Weights of a small self-supervised image encoder.
Model: 24.4M parameters, 48-pixel images, arch resnet, norm batchnorm, activation silu, depths [4, 4, 4, 4], widths [64, 128, 256, 512].
Rows from block 3 of a small self-supervised image encoder, named by matrix and row number. Rows with one number belong to one channel. Each number is 200 + 20 x the weight over its row's rms, rounded and kept within 0 to 999. All counts start at 0.
After each channel's rows are labels from the 100 images, of 14976, where the channel reaches its highest value: "strongest on" is what is common among them. Only what is clearly more common there than usual is listed. The data: photos of arthropod specimens (BIOSCAN-5M).
# convs0: first 3x3 conv (model.blocks.3.convs.0.weight, 64x64x3x3, each kernel summed), inputs 0-63
# convs1: second 3x3 conv (model.blocks.3.convs.1.weight, 64x64x3x3, transposed, each kernel summed), outputs 0-63

convs0.59,188,186,182,207,206,185,182,199,208,179,189,199,169,202,208,211,172,175,179,152,219,173,185,218,212,189,191,210,211,192,204,200,205,188,196,172,193,164,168,213,200,172,210,199,158,192,185,190,210,199,186,174,200,127,222,194,202,195,211,227,189,166,220,184
convs1.59,182,202,191,207,190,225,219,201,165,209,185,191,201,225,196,186,196,158,183,225,150,193,184,190,189,153,198,194,216,203,201,176,205,222,169,213,193,175,212,186,239,206,183,222,194,177,193,213,215,181,182,189,199,204,198,203,174,181,196,198,176,135,195,212
strongest on: order Coleoptera

convs0.37,160,214,184,190,195,210,173,208,187,143,212,170,167,191,171,210,202,205,192,195,204,202,180,214,200,153,188,191,204,201,212,204,232,204,146,203,185,169,197,210,199,236,197,198,212,189,188,183,203,171,197,231,158,201,191,189,207,210,185,175,216,200,194,209
convs1.37,211,197,210,192,219,165,189,203,221,219,215,204,219,172,174,210,179,199,197,207,197,221,223,168,171,228,232,209,218,170,193,224,219,179,220,218,214,234,185,203,179,171,181,170,220,215,199,202,175,228,203,182,188,221,158,226,199,173,208,166,210,190,181,201
strongest on: order Hymenoptera

convs0.12,237,225,231,195,217,190,186,221,219,194,159,179,178,205,197,209,179,179,221,196,216,203,128,213,197,177,181,177,210,177,178,202,201,192,236,182,198,205,192,197,212,192,225,190,198,201,181,192,181,175,172,234,191,216,202,171,225,177,215,192,186,191,198,202
convs1.12,154,199,190,179,206,206,189,197,204,212,216,161,198,210,188,208,190,189,182,221,181,232,198,178,181,181,198,177,198,196,180,163,182,220,192,210,178,232,178,195,175,211,158,190,233,196,226,206,195,188,195,239,215,248,206,172,204,164,200,197,179,184,212,196
strongest on: order Coleoptera

convs0.39,188,207,205,230,178,132,199,199,153,200,186,160,207,175,225,214,214,206,184,205,202,204,210,214,217,195,187,172,169,185,175,190,217,221,185,195,176,206,220,191,197,200,230,161,202,196,183,192,209,179,208,213,201,195,229,218,179,230,189,211,224,198,226,183
convs1.39,232,181,152,169,183,166,158,182,179,165,194,202,193,187,192,186,226,196,219,171,208,186,146,185,192,173,188,199,198,193,194,187,189,193,180,209,199,207,193,219,178,183,163,167,209,189,209,201,177,179,186,216,188,228,186,192,206,200,227,209,186,198,181,210
strongest on: order Hymenoptera

convs0.50,209,199,224,153,197,210,164,208,208,190,176,198,152,184,184,179,176,172,200,214,187,169,181,171,200,201,198,188,173,190,199,216,226,175,213,211,197,200,153,204,192,198,224,193,202,200,176,196,195,172,175,190,197,235,211,165,197,196,163,188,174,199,191,177
convs1.50,207,177,174,135,207,193,201,202,191,203,199,197,219,212,207,240,156,185,182,225,209,199,176,198,206,172,214,173,172,193,196,178,202,223,190,200,196,222,169,204,191,210,210,207,191,205,219,177,184,157,178,187,225,215,198,159,185,207,214,193,209,194,240,194
strongest on: order Coleoptera

convs0.41,238,236,192,200,165,231,193,208,234,193,232,216,183,187,253,248,184,180,213,202,229,203,177,227,187,201,193,236,211,193,220,196,211,195,227,203,218,215,199,194,223,206,198,220,219,197,193,223,205,186,173,197,227,193,189,195,202,205,220,214,189,190,231,219
convs1.41,165,189,200,175,217,206,183,179,187,200,185,199,199,195,191,193,192,161,157,165,187,198,173,180,186,171,167,206,209,192,212,219,200,192,192,193,174,205,185,170,222,207,179,211,206,155,181,209,201,207,171,202,175,227,194,164,198,151,190,206,168,186,216,187
strongest on: order Coleoptera

convs0.32,156,196,199,250,177,193,152,164,182,205,204,202,172,204,210,159,200,200,197,170,220,206,195,228,189,171,171,205,191,203,209,207,174,208,175,204,185,153,207,205,179,190,210,178,194,198,197,204,195,196,158,180,186,172,213,216,202,216,208,199,213,205,178,194
convs1.32,250,209,161,205,214,179,212,198,193,216,188,204,232,207,188,195,188,200,194,206,180,198,202,156,214,179,182,196,173,182,204,225,228,207,218,211,209,219,241,195,196,178,154,181,231,220,205,189,184,214,210,201,211,233,151,205,197,178,198,186,226,211,187,189
strongest on: order Hymenoptera