Weights of a small self-supervised image encoder: adamw at rate 0.0025, batches of 128.
Rows from block 9 of a small self-supervised image encoder, named by matrix and row number. Rows with one number belong to one channel. Each number is 128 + 32 x the weight over its row's rms, rounded and kept within 0 to 255. All counts start at 0. Numbers have three digits each. After the name is the row's rms in percent of the matrix's.
After each channel's rows are labels from the 100 images, of 14976, where the channel reaches its highest value: "patch colour" is the nearest of a few named colours to the mean colour under the peak. Only what is clearly more common there than usual is listed. The data: photos of arthropod specimens (BIOSCAN-5M). In brackets: how many of the 100, against the usual share in percent.
# convs0: first 3x3 conv (model.blocks.9.convs.0.weight, 256x256x3x3, each kernel summed), inputs 86-171
# convs1: second 3x3 conv (model.blocks.9.convs.1.weight, 256x256x3x3, transposed, each kernel summed), outputs 86-171

convs0.116 117:057095099149058132078125087108096116098091138106070099111124111078129109127156102132085096145133038138099117010129087104123127109158125068041097151093092124148108093113127126083133077062112108129127121151052132144102134122136098122096120143120129111147065132
convs1.116 127:076110151142107131137143145131149161133156072159172113141142139185136134090106099117167146181167078135070140060071134130152144133159144136113170171142129143172176103127152141167188144034168156123169132142159164172144178140140134164182136155170166140109150165
patch colour: black (42 vs 0.8)

convs0.61 090:089105088181170125090148145123099178159087124124076107131106122111172143035105138116164090063172137150207138104073131109082132099148120124162070156119138099111128168129078108109073093163157127192100028137069119164060124122166125095122138169103094138144124113
convs1.61 069:118152168138153145169090121117176127121179142123121155075123098157164151132166166079088132118065075151160124183156105148147109100130112143120121001177088100092099163159078127153068138171141110168128123089089119077104123079165137097118091147124142054114161170
patch colour: grey (87 vs 36.7)

convs0.18 119:121075146121138158106128115120173086082129195042068146125125128099126131170237168104146123066098134119109130149154137144146125155104116166059098108076134124094108103118169122101135107099089139068076131123079150101102121122110108133099110179139095092126088123
convs1.18 095:057139085087105145116115101128102120066098066148216080101123099105121124075031117061154163059105113080106116076110076088128120118076123077124148135084103103113143064082086111142144151037099121120109160117110079112137118129110115129116152131093119138122147090
patch colour: grey (85 vs 36.7)

convs0.147 087:090111100157148136095086141087071150133101142085107118132102113120159147083123102101124093116088106163194142043059088125135091070135112124083099180131151108101147060067106110089099102166134145091148083124084147172088118152190121130145113159151099155132070116
convs1.147 073:116145159134145166166117149071173196136192157106150167084154128165124147121162205083138133159094158176155178131172101162202143086158162133135139105187151158100100102202125136168108172125174190093194113097141126113122110152137122129163143169147169097087171165
patch colour: black (47 vs 0.8)

convs0.50 098:089067112118129131120149120123091080070134118111113067092125126135124071145113079090102123130136088136120154075083103104086126060105091097081168154188124102137134119109124131064167103086083184159161125086121156167156125146097126162114114150168155143118091149
convs1.50 080:160147149176174159113176150122161158122133133129165141076107143144141136127168161091160089126149095147154135135128151164166182150116132155165159153168149163146150120214168196071129149155124195133168155071147127162188130164134135194165158179173206144181165167
patch colour: grey (69 vs 36.7); black (30 vs 0.8)

convs0.238 076:041105088108101207088103128110073128123081169058089107138151120108169128087119120121138106082096168140162152074071117121109120099137103087113091173156134133108129048100092112091112092158137111143045063106058185164115124151168125136134122187148112132122130127
convs1.238 079:107133117113149159185114142127179206164155163118125162083196127187160145097153181103117166174114133136146151095176126140184142104137124119143161117170136156122112112190121108171141198138176166134177136092168135124104147133133109151094154188163184080086165168
patch colour: black (67 vs 0.8)

convs0.122 107:158122166129152152173143095133171138145150130139120111165116124158096123187083166169147171111123127138094108153161128174166105174106165203124160076152120145118150085183164111144143122135077212093118131165100129119142105070045133118149083163127152136147111164
convs1.122 101:087137056148105209109165063139084115089088094095184150164126070098107158105080144135098156107154113103141085110131166065108132178128168129095174135174124130132111141202140089116141128114099190181089086127140110137126124147132105119115110147147138123108122106
patch colour: grey (75 vs 36.7)

convs0.3 090:073021114174023146095123112113056135129134166100095112113132139136195096149016075118154090145122156122132147148133135088115122157160112128108144072148138148161071109135098123104113118117135150142130090101117096143128169035152085119146111162132127025166135114
convs1.3 068:139186105121171106130130121160177136082102149154142168049118134126177141135185134089094130154104074095155168107125130171148165096120103140127170081193063139121131105177105130119131185119154156122135168064142131127131162125084179116180152180147180108142177160
patch colour: grey (83 vs 36.7)

convs0.182 137:103131074147104120076127159162126165126061146145126120107091120018126142120125138129153123168134123124087141162115147099147101147091110125136137103093154078125099129145134151042133163118072172138176144143198108130171121130146103138092136142100129063105137139
convs1.182 106:134136101149142142124134153151138099105069133141129085166097105087128153130145133110164103159141145076157148110138148095139110200094088142122143116154166136139142157116121103081155111138086225135113112122113115142108107143048160164132087120100156155151120074
patch colour: grey (79 vs 36.7)

convs0.19 111:152083134149145074096090108122054144132102156072137079149112124083107163124254060115103131054096133106128132141165134181142150108124129093069140096116118102141118083130120140143127148102108082097187128189105163125143102130123131121134129164107122108193090110
convs1.19 127:096125105110110109079084148090120106103139127188132081141099083092112088114053082076113125110085191141111121088157100061124094177081156086143122107114151132105170083096125102135125138068107124122138158114134046097125095137091103095119101071082105113145141086
patch colour: grey (90 vs 36.7)

convs0.113 069:097088103137111105106101103177194130143095170120136087198142140121114164096100236192077109117118159146171101113033063091150132101113106133065158138139123118102121070157141114101125112158114185084153114129042138143059139129130122166149124151152136095054097164
convs1.113 083:109091123156130126188082114108157185162092155124153118164202116182098116117168171152179124152090172173149142107123136153156102146152103171081149163080165122133111110124127061116150137137144150172171139084189156144096133138089080190073133174152116134123107117
patch colour: black (39 vs 0.8)

convs0.214 146:078091092150152144135121127171097116125156150000124124138140136156105223120131160114155129178147200100172144039052126069123154075148164163125114144110142107131122119108140136116127098191130110147154045118123151172099115136120139142146146127145129130147147130
convs1.214 148:074121130118092182103106065106096081097100176142216137075108104104118166140125106148073072005104111114103111118176194120103100130137108087097091114113110099100073123128087115117078109149114091192116132113064130139091101135138101134118111117106095122118073095
patch colour: black (47 vs 0.8)

convs0.233 113:087051107158069135073126097126088130083093159086063107115132106082185153125084138151128138179125126122135132116105118063139097119151112081087148086132155119149110110127160143073157170113082139094183095098157143147168167088178091156109105142138134046122140161
convs1.233 070:094170080153162113071127141120118147081091156147189161093114138120173142126165144123121122132121137110154136100165131144154144121094113147162146140200150100134145139170150113115155202117117211144182163094138133146107136165083152185161142174116195134155158163
patch colour: grey (64 vs 36.7); black (36 vs 0.8)

convs0.12 070:138107059174082130129107112069106090087081160074119192100120099123157177095155141039122076129127121116134129090101146143120113108144153124132113111084130122109132146107117124095107085136113109106074060115052149134111120134134126139084114144140093127181099145
convs1.12 073:161183120145121172141107151110153143168182102123098138071113108159139125107145173074156125185128130156148144168181084182167128104143143097184101040186144164089092157121054115149044170098155088133190124131140173091109096109152147108050138172127115088107120121
patch colour: grey (69 vs 36.7); black (31 vs 0.8)

convs0.219 081:069128117178140112124177130152138141098054122153165055113119155113132102104068129175117145172145080144108149042102108115088099114150064145127087150180118103043150087104095133091104103051132164186059131110112145137077142119115126124098129140147113143090155191
convs1.219 100:189114092188186148126132113125180132119121090116093079036155119144097130139142151128087070163162071145180105121111164080154165133058067158107142120148111129170112138136088146115110123108080097114135151088126147110158120137132104177105078149147155101117168096
patch colour: grey (90 vs 36.7)

convs0.136 102:118123187112040113136126161114143084119129165134079200125092110104112166119196127126140158150112138118120115128196105155161110138113153104119160080061149107156099145163142145126145182199114145110109115135149172093129084107124113165144116162128124097144117106
convs1.136 125:101120117100130160127058125114116098094110171140105108138117108096143132184167078128132101091089168060153063087114128135040125124094099135119117140090151108096123130093114101104099115099119113126103097096115032141091117096114098133069113061092091118103120105
patch colour: grey (79 vs 36.7)

convs0.84 102:136128068132104134132127118084135072070091159068102203107140110133140182092179162077097103140137153103097104119173154118141144154121166165121115130112137146109144143086147138102126032154090104127131107093038144142128132121115140142081122138132121152232096160
convs1.84 075:161139089136103160090127087129116114083119113127104102047099123116132127141151134081108106129142130121118120135159110158159121091118141051121094096150131124110080096128069124113054147109117054129234102160109177104097078124137141118076120185092096112115114062
patch colour: grey (79 vs 36.7)

convs0.156 082:156129163192087099151088128157137090135151128133171155133135125080109159159136132101133186200090125080075095129128111146128080100135122117118165093130156104153113158190153090135146143115123163117128143153140140136140122102136113144098114149136168070064107159
convs1.156 082:115137114099137157126105144105138156151122106132103082185121103112115127102120087092181135130105105079084107082083101138082122111106126141117128115109139120127163073126154112093140090075117131097078110127093038150097128081138118154132127112124104147115109140
patch colour: white (96 vs 62.5)

convs0.200 110:169071131159194138137165133154125143140117151058134079158129140151114164123040168127145160146155135144194130130144080026087108186136130194123088156127106146102162158134164117157136147161126154193063114127130144140086124141052140122121133145150096159090143171
convs1.200 143:138118032171162157111124069104107109101057114116112106110125125077097135151108155171087085117159100092149096139130134091114138133090075121130127139070088100124095150112099119068090110153071074158079144094108091110141118125141099120105104088112096106136107088
patch colour: grey (89 vs 36.7)

convs0.44 093:072089111128094128102124079153116097071121136061120078100122134108113129147143086064124116118133095086099128062107112166044090156145108131091130150132105122130107132134122123074129121093123164145102145085092136166118150100070114120084136135152120122151097161
convs1.44 079:141117077132124175150135164138157158132121078129191155089128154154140147093126120081199140164146076081110159106060125112187155160121160110107169144131090199151160087174154144104163145060127174104160170100144100162175173129112133163117137132182153142081133171
patch colour: black (51 vs 0.8)

convs0.150 082:124126075158160087097138114106090140107070138072127125096116109119166154104101117070119075140144121139180133113127119120111138094132126164152074165114126089103142147077076110090083049174139119136129042098015139167072124155166144124115125142121099185163112127
convs1.150 065:169194135130154162156091122125168149115158101105096178069109116133142133131142162090127130176072112148154161184154075181166128092128147117145114060187125144082106142166082127144058144160152132160183128090088136071082091148148173089123161178094135079102137159
patch colour: grey (84 vs 36.7)

convs0.189 074:047098103097063211103094099069109104127155151134083140144091121139185112103083108080123117129030114117133158132127099108127041141126142118086130097116112160081133053083123103118108108163149125101084106096095124128125135102144130112124069171139081119137108133
convs1.189 068:159143120138151121151124114131144141090107097120117171051089122117164089119113129079129103167086105152135196156170132175170113100162119112145135027187124120095100113189093115118092183110182155126188126063119162076183132136099170066123184219147147093155166130
patch colour: grey (86 vs 36.7)

convs0.106 064:146150146150129070130133101096149078130137108175114067123158154155114060108031153116096110111107070111112115141133136123085134108154136118108118118085096109069126123127120149130110152094088089175063134134152128117108134123116117161122151117081131105188106116
convs1.106 076:161116100186134129131129116119160129132164085117082091119148135148111149119075166102124130162200051105097106141073138094103194074061092106110106097116118103153154179083100139149110122096093091113138093142150138102117125099171110117112086138112132102106124096
patch colour: grey (84 vs 36.7)

convs0.103 088:082097096140142194104107114066086128116110210072040117128135118107164190108065109149143099152088137143161143140050109089108113113146114081085146167160154127151145063108108118105124104121135138142106056084100165158109124168199122115135113159137132147105094119
convs1.103 092:133160138130141147193125127128162180155176147111123176111168123198150127113151159125164163177107169186162192166190140151180130110152142165134160117174161164110141114164128121202121189142193167130179142130179135119166119149143154142153157188155171120112185149
patch colour: black (44 vs 0.8)

convs0.253 101:089124177157103095115055125096042153138092165147232157132097127030094180177188110087127107091095104127087163107179143173102110106094095182043109129132152090122155127113152106097130090173135101121158143108143154126159111158125151139092114126136085139139059124
convs1.253 102:143139107152105111106142122103124101056112210147094117072081080102055142154098141070158091107095178163133138096131112093096109100116071123108100101148162096095102113114130107061095099137111132112131107080088153108106047160130100140119121140099095169092144095
patch colour: grey (77 vs 36.7)

convs0.48 098:098103113113076140102127105115113066039102130109091059114145123119175143119145109115106166139130120122136114096101117143098113104140102109117134129192130156135132115119124148090139112126092152124127117116075129161126148079138079132122111145118147102132121167
convs1.48 072:134135111122168131133148158140158134087097116131156166087127157148197166107181144087099174165123062025110139112119113150163176108071138098105174117181107105150136098185151145087182170119110186090168160082150120155143175113077131154114139163164220113140143176
patch colour: black (42 vs 0.8)

convs0.111 092:159095122203167127111115130103175104093037193058108142105147133045101164158126134064120082143124106138155061110108136067129130171132135164109094152042103140119119097098134124128115117103111104147090133134112128113090100139129080145121121164095104109115051126
convs1.111 078:095115102200117164117119100123135165117148114136099069086121143145070146125072120124156104123166107090171107092062156112141137074084101096140115162055100106118144117103097115128139109037103098118119139150105104105100115113091123100145118081114092123135129128
patch colour: grey (84 vs 36.7)