{"arch": "resnet", "model": "self-supervised image encoder", "dataset": "photos of arthropod specimens (BIOSCAN-5M)", "train_examples": 195000, "image_size": 48, "grayscale": true, "crop_scale_min": 0.4, "horizontal_flip": true, "color_jitter": 0.4, "method": "simclr", "norm": "batchnorm", "hidden_act": "silu", "padding_mode": "reflect", "depths": [4, 4, 4, 4], "kernel_size": 3, "stem": "deep", "avg_pool_shortcut": true, "widths": [64, 128, 256, 512], "projector_hidden": 512, "projector_out": 256, "projector_hidden_layers": 2, "temperature": 0.3, "init": "torch_default", "residual_init": "none", "optimizer": "adamw", "learning_rate": 0.0025, "beta1": 0.9, "beta2": 0.999, "eps": 1e-06, "max_steps": 14200, "batch_size": 128, "epochs": 9.3, "lr_schedule": "cosine", "final_lr_fraction": 0, "warmup_steps": 710, "weight_decay": 0.06}
Rows from block 9 of a small self-supervised image encoder, named by matrix and row number. Rows with one number belong to one channel. Each number is 500 + 50 x the weight over its row's rms, rounded and kept within 0 to 999. All counts start at 0. Numbers have three digits each.
Before each channel's rows are labels from the 100 images, of 14976, where the channel reaches its highest value: "responds to" is what is common among them. Only what is clearly more common there than usual is listed. The data: photos of arthropod specimens (BIOSCAN-5M). In brackets: how many of the 100.
# convs0: first 3x3 conv (model.blocks.9.convs.0.weight, 256x256x3x3, each kernel summed), inputs 172-255
# convs1: second 3x3 conv (model.blocks.9.convs.1.weight, 256x256x3x3, transposed, each kernel summed), outputs 172-255

responds to: order Hemiptera (28)
convs0.225:425486495478564478468539484482405460507404508461464579486547488419500475490503477442449440468486530511438461522498436464433527488521471469484433467484444510461473505381411382518428433447475464408461554472440445513485415452461424528557450445526409394524
convs1.225:554568588536556466558570592517511550471502568460471485485401516542538542501608594493436521553530559511519504502535580511589460497544513523611455558546548499500549423504553538484531556485555476557522550511505521512511491564498582503485473544497546578486

responds to: order Hymenoptera (47)
convs0.207:451426471552432498514609517503589565634479536538507512487497535516523460495491517461513516505513512482508491426542505427499450538494456545494531446532438458509493451503499531507424530558554449434522499529459506445501382560575525439428427532539497559289
convs1.207:492443502440533478435506485429413399614446541475513559517552543445550535495429468430545484510533429546492506568525443544413565572449665457455496441498517457466578555483433457505464455515478424489486530557500461521476376520563508483644456420482493482563

responds to: order Hymenoptera (41)
convs0.2:443469491521414495532540538500504515542494509409304508475536441561516454500521496493487482471566531487494417543509431489511548541502510466580504517521420489468560534490324491520407488510555506448473525612526441486472425506544538522530466417507486423493
convs1.2:581445553490362475455536493497427570440473457430525494464466487467528542519576633456456433474568466539514502489555462529448559533535620556477359535413642404508510523511539481518557515519481430469483541533466412517498579482566533466515394538544424538515

responds to: order Coleoptera (76)
convs0.224:516519524535511553489477411518428409517485565532479505497479542490530461528428471449484526496520566526488606497456480509450482514510451431557491497519453534467480501454533467410473378478506578503418474426516360498497484496482507538548523449571537445514
convs1.224:498501471580541607493530484499468488412499533512597491516496513496450457519402492479401563384397539491492522521539493532519463468525488548593512540528480534487485472478478492397502495487583500503434416502524492539424544452500511604435553473485507466440

responds to: order Hymenoptera (41)
convs0.77:491524468565478485498469494525450434541522502370355501512571540509525493526462492540524540499500459559541508463543570519398543475479499518514436527474514564525447567515328497452463543493529559488443522540500497500512429512487525459548390450586490470421
convs1.77:477476510474512511469571485471435501510346533526561536494568459566488529504481480498560523490453451589458427473536456506490527411461525592525501499535558539499520524398580454503565546549536413455479513484491502559519533476455475497525394542488425520589

responds to: order Coleoptera (73)
convs0.153:484518495495528561494500443451402451509468559555456547489497488442515510545471471480544482476528518490438535475559528506470482478574449448543551523545518558486508528372406377524434432506514516511409444501555340468468463437438454479614499461488480472541
convs1.153:490514494532480551488525495526466477534476503540534479491495438486468493560432482460529503376421454544453494503609487561548464446547540528544596535574471536530469488516486418465474564553478550445479434473570430543468556466434446576480574478506489521487

responds to: order Coleoptera (46)
convs0.103:543480529542312533458542508522476450624487477478445524466589499546553537527489504501445479533542459379517542518493515424466548500417412520491534432510569530492520556494440483619362518503473539532518545507488523449542516483513516520426567529517504508455
convs1.103:598509533540560586489528562504466534538565531477526492435535545454562485525478498524474579497546551528533483551603527609531639534458539541478551544575533458621538544533511539581620549518538563614509484534533529514508486547555529537561546539523548518546

responds to: order Hymenoptera (55)
convs0.183:459482494490619420525480431445411489498489478425584573499539434495447517473525566508575515551457465533453498428602470491483571504447540460507436533498546492492561551447529460477578500534488418493460472602485434533439519442441492546573519516465483566507
convs1.183:486516402527525415457509471507516481497479511591484418520459420397428520464438486468465433501430516566490467491431477450529323556481515493518447478439484434426486397508493447421470582482520466432553507387388567503468467503486448502410453422530458478533

responds to: order Hymenoptera (45)
convs0.11:479500535476564488471459492472438511497484442399642485524460487434477501517549538496543443486490453481491520404513524493553645360478492482466477513446470440537554630487557498500511484503497571507536532564456499484478472418520519503547478423469427579483
convs1.11:435515479546523430460449474553510521476535443527438519537504456444424532480405433464461431419422412575469524563419541440529322509543502463515466543464515479423423411525504466557490608547506511510530458422450516512429501438512468524464460446508449473533

responds to: order Hymenoptera (41)
convs0.56:481523509504545451514463450528496497473545405536469669543567545535458472493504524438412438511461492537513526585423500374444521490460385513461446490448491450424504484531447483446418560507461527522469470540485557553455447501573561533632512542461470483554
convs1.56:546535497497412487587562526400532560436526511459442389602446529539511641498521504482491584575480472451520533533553492574489504575480605562500451452587457493495468482483483503482554582553497570633527483587566597507488478515535492478457458480516547547453

responds to: order Hymenoptera (50)
convs0.54:507463530518497501538485489475531504497542480527604578528526556488491464508508516483552486543516467576530494573527516381466522448560402532452493439499486533427447505542496513521472607540437473513502458484570614534476424502541564449585432537435521588560
convs1.54:475474498497406519552517489412538510517454421459488480502536483478516580495465453480569468550522449444478542512516535580440568495446604519406466436512486419484431596445454473560535519593369578521501452602621432508459432491515441461515566499487507541470

responds to: order Coleoptera (46)
convs0.112:546506473545403578484426511510538493439431530558558488482386509566515440523446465546513482505480471473544492451430466497519496448472547509523514494515536500515533446488586515374469496552498566487556488478548534555544503536502476479335485553567498590465
convs1.112:493476516476408499490482480546529437564541427441568498441587461466488509488428469530508504508490502552507536502456518497513604538380516478362437479443506375562519576474471480544497497544425618609469482549594487492461493452499444497421579530492530502473

responds to: order Hymenoptera (41)
convs0.101:445419504467538512485497382488414479479468510558524490545578509533456453448523478420462511473459569583491517528414426559444494492451517484523418396462485421476505560520403487451430496480453530457466526516466455489486500472509508551518610591509509424517
convs1.101:530493501493508427508603553521444564415530552465482457548449531470524655448567477411444452520565509548502545509427550521464508520577515521593421539519472431509562494573529549486553541449546468591556548507494540487513419530527499507568350511494541543464

responds to: order Coleoptera (45)
convs0.151:522543458454495451477423470514508438559524505572597431479431566454482602503462460535516549508464454484545540432425548522524452431512448497494505487485527499486458500545535541575558605452521615531509453443481584423504449485483507461519419497412526555491
convs1.151:460424447500490419443441413439429397528452419506466523395569464542424414462510475434492448464461515519414526536432494455460471492472478446429471506450500476493522490426464407539395361517483504453499457431462430481439530487475443481468544562563419409486

responds to: order Hymenoptera (54)
convs0.82:525501498561531499361435458445489454497538378460516497540511473502463486480470454458454345439526506503470574551265547487484451555445546444495457487326412401507512493478516437455457470458392507554467481463478552477447474518575419559592516436491485496503
convs1.82:449587488585525498453489478548540569477492434515479485645403525446486572489425434474516397470478424469557557473455448466510394509519492498491473422450410545500471434572399538467511628563369505540510505428539590491504530501492515523458468421390517505415

responds to: order Hymenoptera (65)
convs0.186:435515477493522483556492415470486515494506485633506595535507474539483525469468516458463557525439511596484513513490489442444502536469375466501476483524554449438506493426486474446556533553502512518449498590475449473474426475514519491503469517515496460501
convs1.186:463453424504392472541570434455439489485447543479532361567429460492430590465502475436413589536437401460424536472499509519480421494433543442520463512540390483504537483443466449430431541405610530533468405594495452454382484497429504535437436429523512519406

responds to: order Hymenoptera (42)
convs0.154:483462487523423480510586474541533505522515471511518579458526481600489483510481527467540477482460517529512482553581502403491447512525426495464545437516451503488450457514527484539450528541507422501525495490459521554511448531509536467526489587548464520485
convs1.154:510426537480462542533579522366533502558485499441525514561451501444482572512516498520662518533568442470478575494552497567440595591452625478446512462549437456543550594488459465489554504573445512548491433599571466490384455510475496466534565471458522563454

responds to: order Hymenoptera (46)
convs0.222:437500554508526482524540486468414502464419503484559579494434523491465476531573596490487520523487498479453494456544469471503575414525532458505467485490462456471553543434471440548516504546522499475489490612446445465447416349451498495475503474478443547534
convs1.222:507496497485475422452479533515475504506521456480539504467470443501421516520486420488514451490446436510454482512471479519511467507522558460465448644489510461514530511441546407517450563460592524523486464517425438487433486470449403517467421455524373446542

responds to: order Hymenoptera (57)
convs0.220:443540469524506474534478450501492518466490463602521564489495468579481522481440482512473577531450511591522497479488514470524493485502358486484499534550535475451501499459504499404611546555539473479502480563453451489514376453495506488438396529525477506446
convs1.220:461446461461377434518531449488471496460430461495542348526448466482418511485499469468454564545397385503446472447519509504496494479432529439475440519494396456511526512458484449428435527403575529522436415547486451451400504449402471526373520483499452498406

responds to: order Lepidoptera (25)
convs0.133:535526487498478515510509502496501517502494504383463444464506510538500532481517531496481513571505506458482557503509533531527518534539539500506536521474589494477489464494444532651432507480512562532509449456509473528486502526479511531490486382560528552527
convs1.133:461456412476356483481469507444454504504466509406508400428407465483510405465493504505436484460508458320504485471477441462434516492471512499468496489463482468501401456480508503532471494454439475464517463385497515468493507514484457469462470408496493427472

responds to: order Coleoptera (47)
convs0.204:526526484565415522468423516520419378525514497430418503457554501532538437515468467551543507485532467480513551488495467460398538503478490486460418526454540554491482553482392493402480411477485555457390505487482480463502480462496486488466424431611511455447
convs1.204:543515501535457567457530464525537451519427457544594529445591498509456389556437493551566550443453549579530456540506430545505492456465520550517598520522535551454628483492539505469565515540554468536516507434457555559538519590509486570527419529528487467569

responds to: order Hymenoptera (45)
convs0.162:475538440464536467382468450503421530429481444513612542518447479531426499499408408500534456465409455510488524522422489522552404452446569512513427558460501465498574398467534436382521516523506409500503453420412554575483553376447403531527512494470449541580
convs1.162:469525481520474496471489487469644519427484462500486437563466468472437505513499502541523444426431552458509458546443453480509391460529513490505508497498408556465543457501413500384392583548505538516502491379488532445441549453412490500305482449482441461436

responds to: order Hymenoptera (41)
convs0.102:479494518456498482465490432511464439523493500594619429490468520444471526497474465421442456474458467542510544512414519522477459415471493471526476414442401455510470437483511476493554520495400508540513465524509495498499546494510504480552531522428516537523
convs1.102:414443454493496445450458442473485490484450471501444461507659423526391475417474473444436426404458467499437539516383485456445386463477474481459460449456475450459474463437441398483497498495442516458505472433456446434438488449456480467492498503437465472463

responds to: order Hymenoptera (52)
convs0.16:458487495463570532425455439495432481458526488476593532521461479392498540544368386445544456388467479453465531488451553543505528386488506437533527469486578520536519552444544449422508485483450561529496493458496425516525552432455472491552453415441477495557
convs1.16:394467445500479462454523420489486484476469535552499483492594423431427463456402452458441462355407481547450500535424487458476348509482539464495489466489510500458495417437459398415462523547493503438518505383472491471460481449479508479425555440550463406470

responds to: order Coleoptera (58)
convs0.73:531538530528429482402481519538434457412433452474532503405445562474502460522533530483444350415481512455511500507445380460480516416507519523439409515415466439463566521531389489482491452488464508491498556523350555463523438407520465530539509473518376485495
convs1.73:493558535498504502424450543486451513458497470492583535456575524495519422471516437536455465354488475556536513494391532507503549413508506526483505609489526554399460527516596512451497480451499541527527569402504541551568459474514445482499436462510468420467

responds to: order Coleoptera (40)
convs0.106:462495506462459453522539525555560470476459398362539409569487464557496460474550494464502364479504533441508429475482500502500519536496557451501455428364381429506411487531449497437550481448441537504520517581514464522503466537472498468496420519381436452504
convs1.106:507572540432404414457591451587438544453481421513465514488446545546515585451597605440458421490461484472491479428519570506483488548456568538497380465410530365492468459484575462458532502557389462497482519543497474525511404471470578442534445489454456532443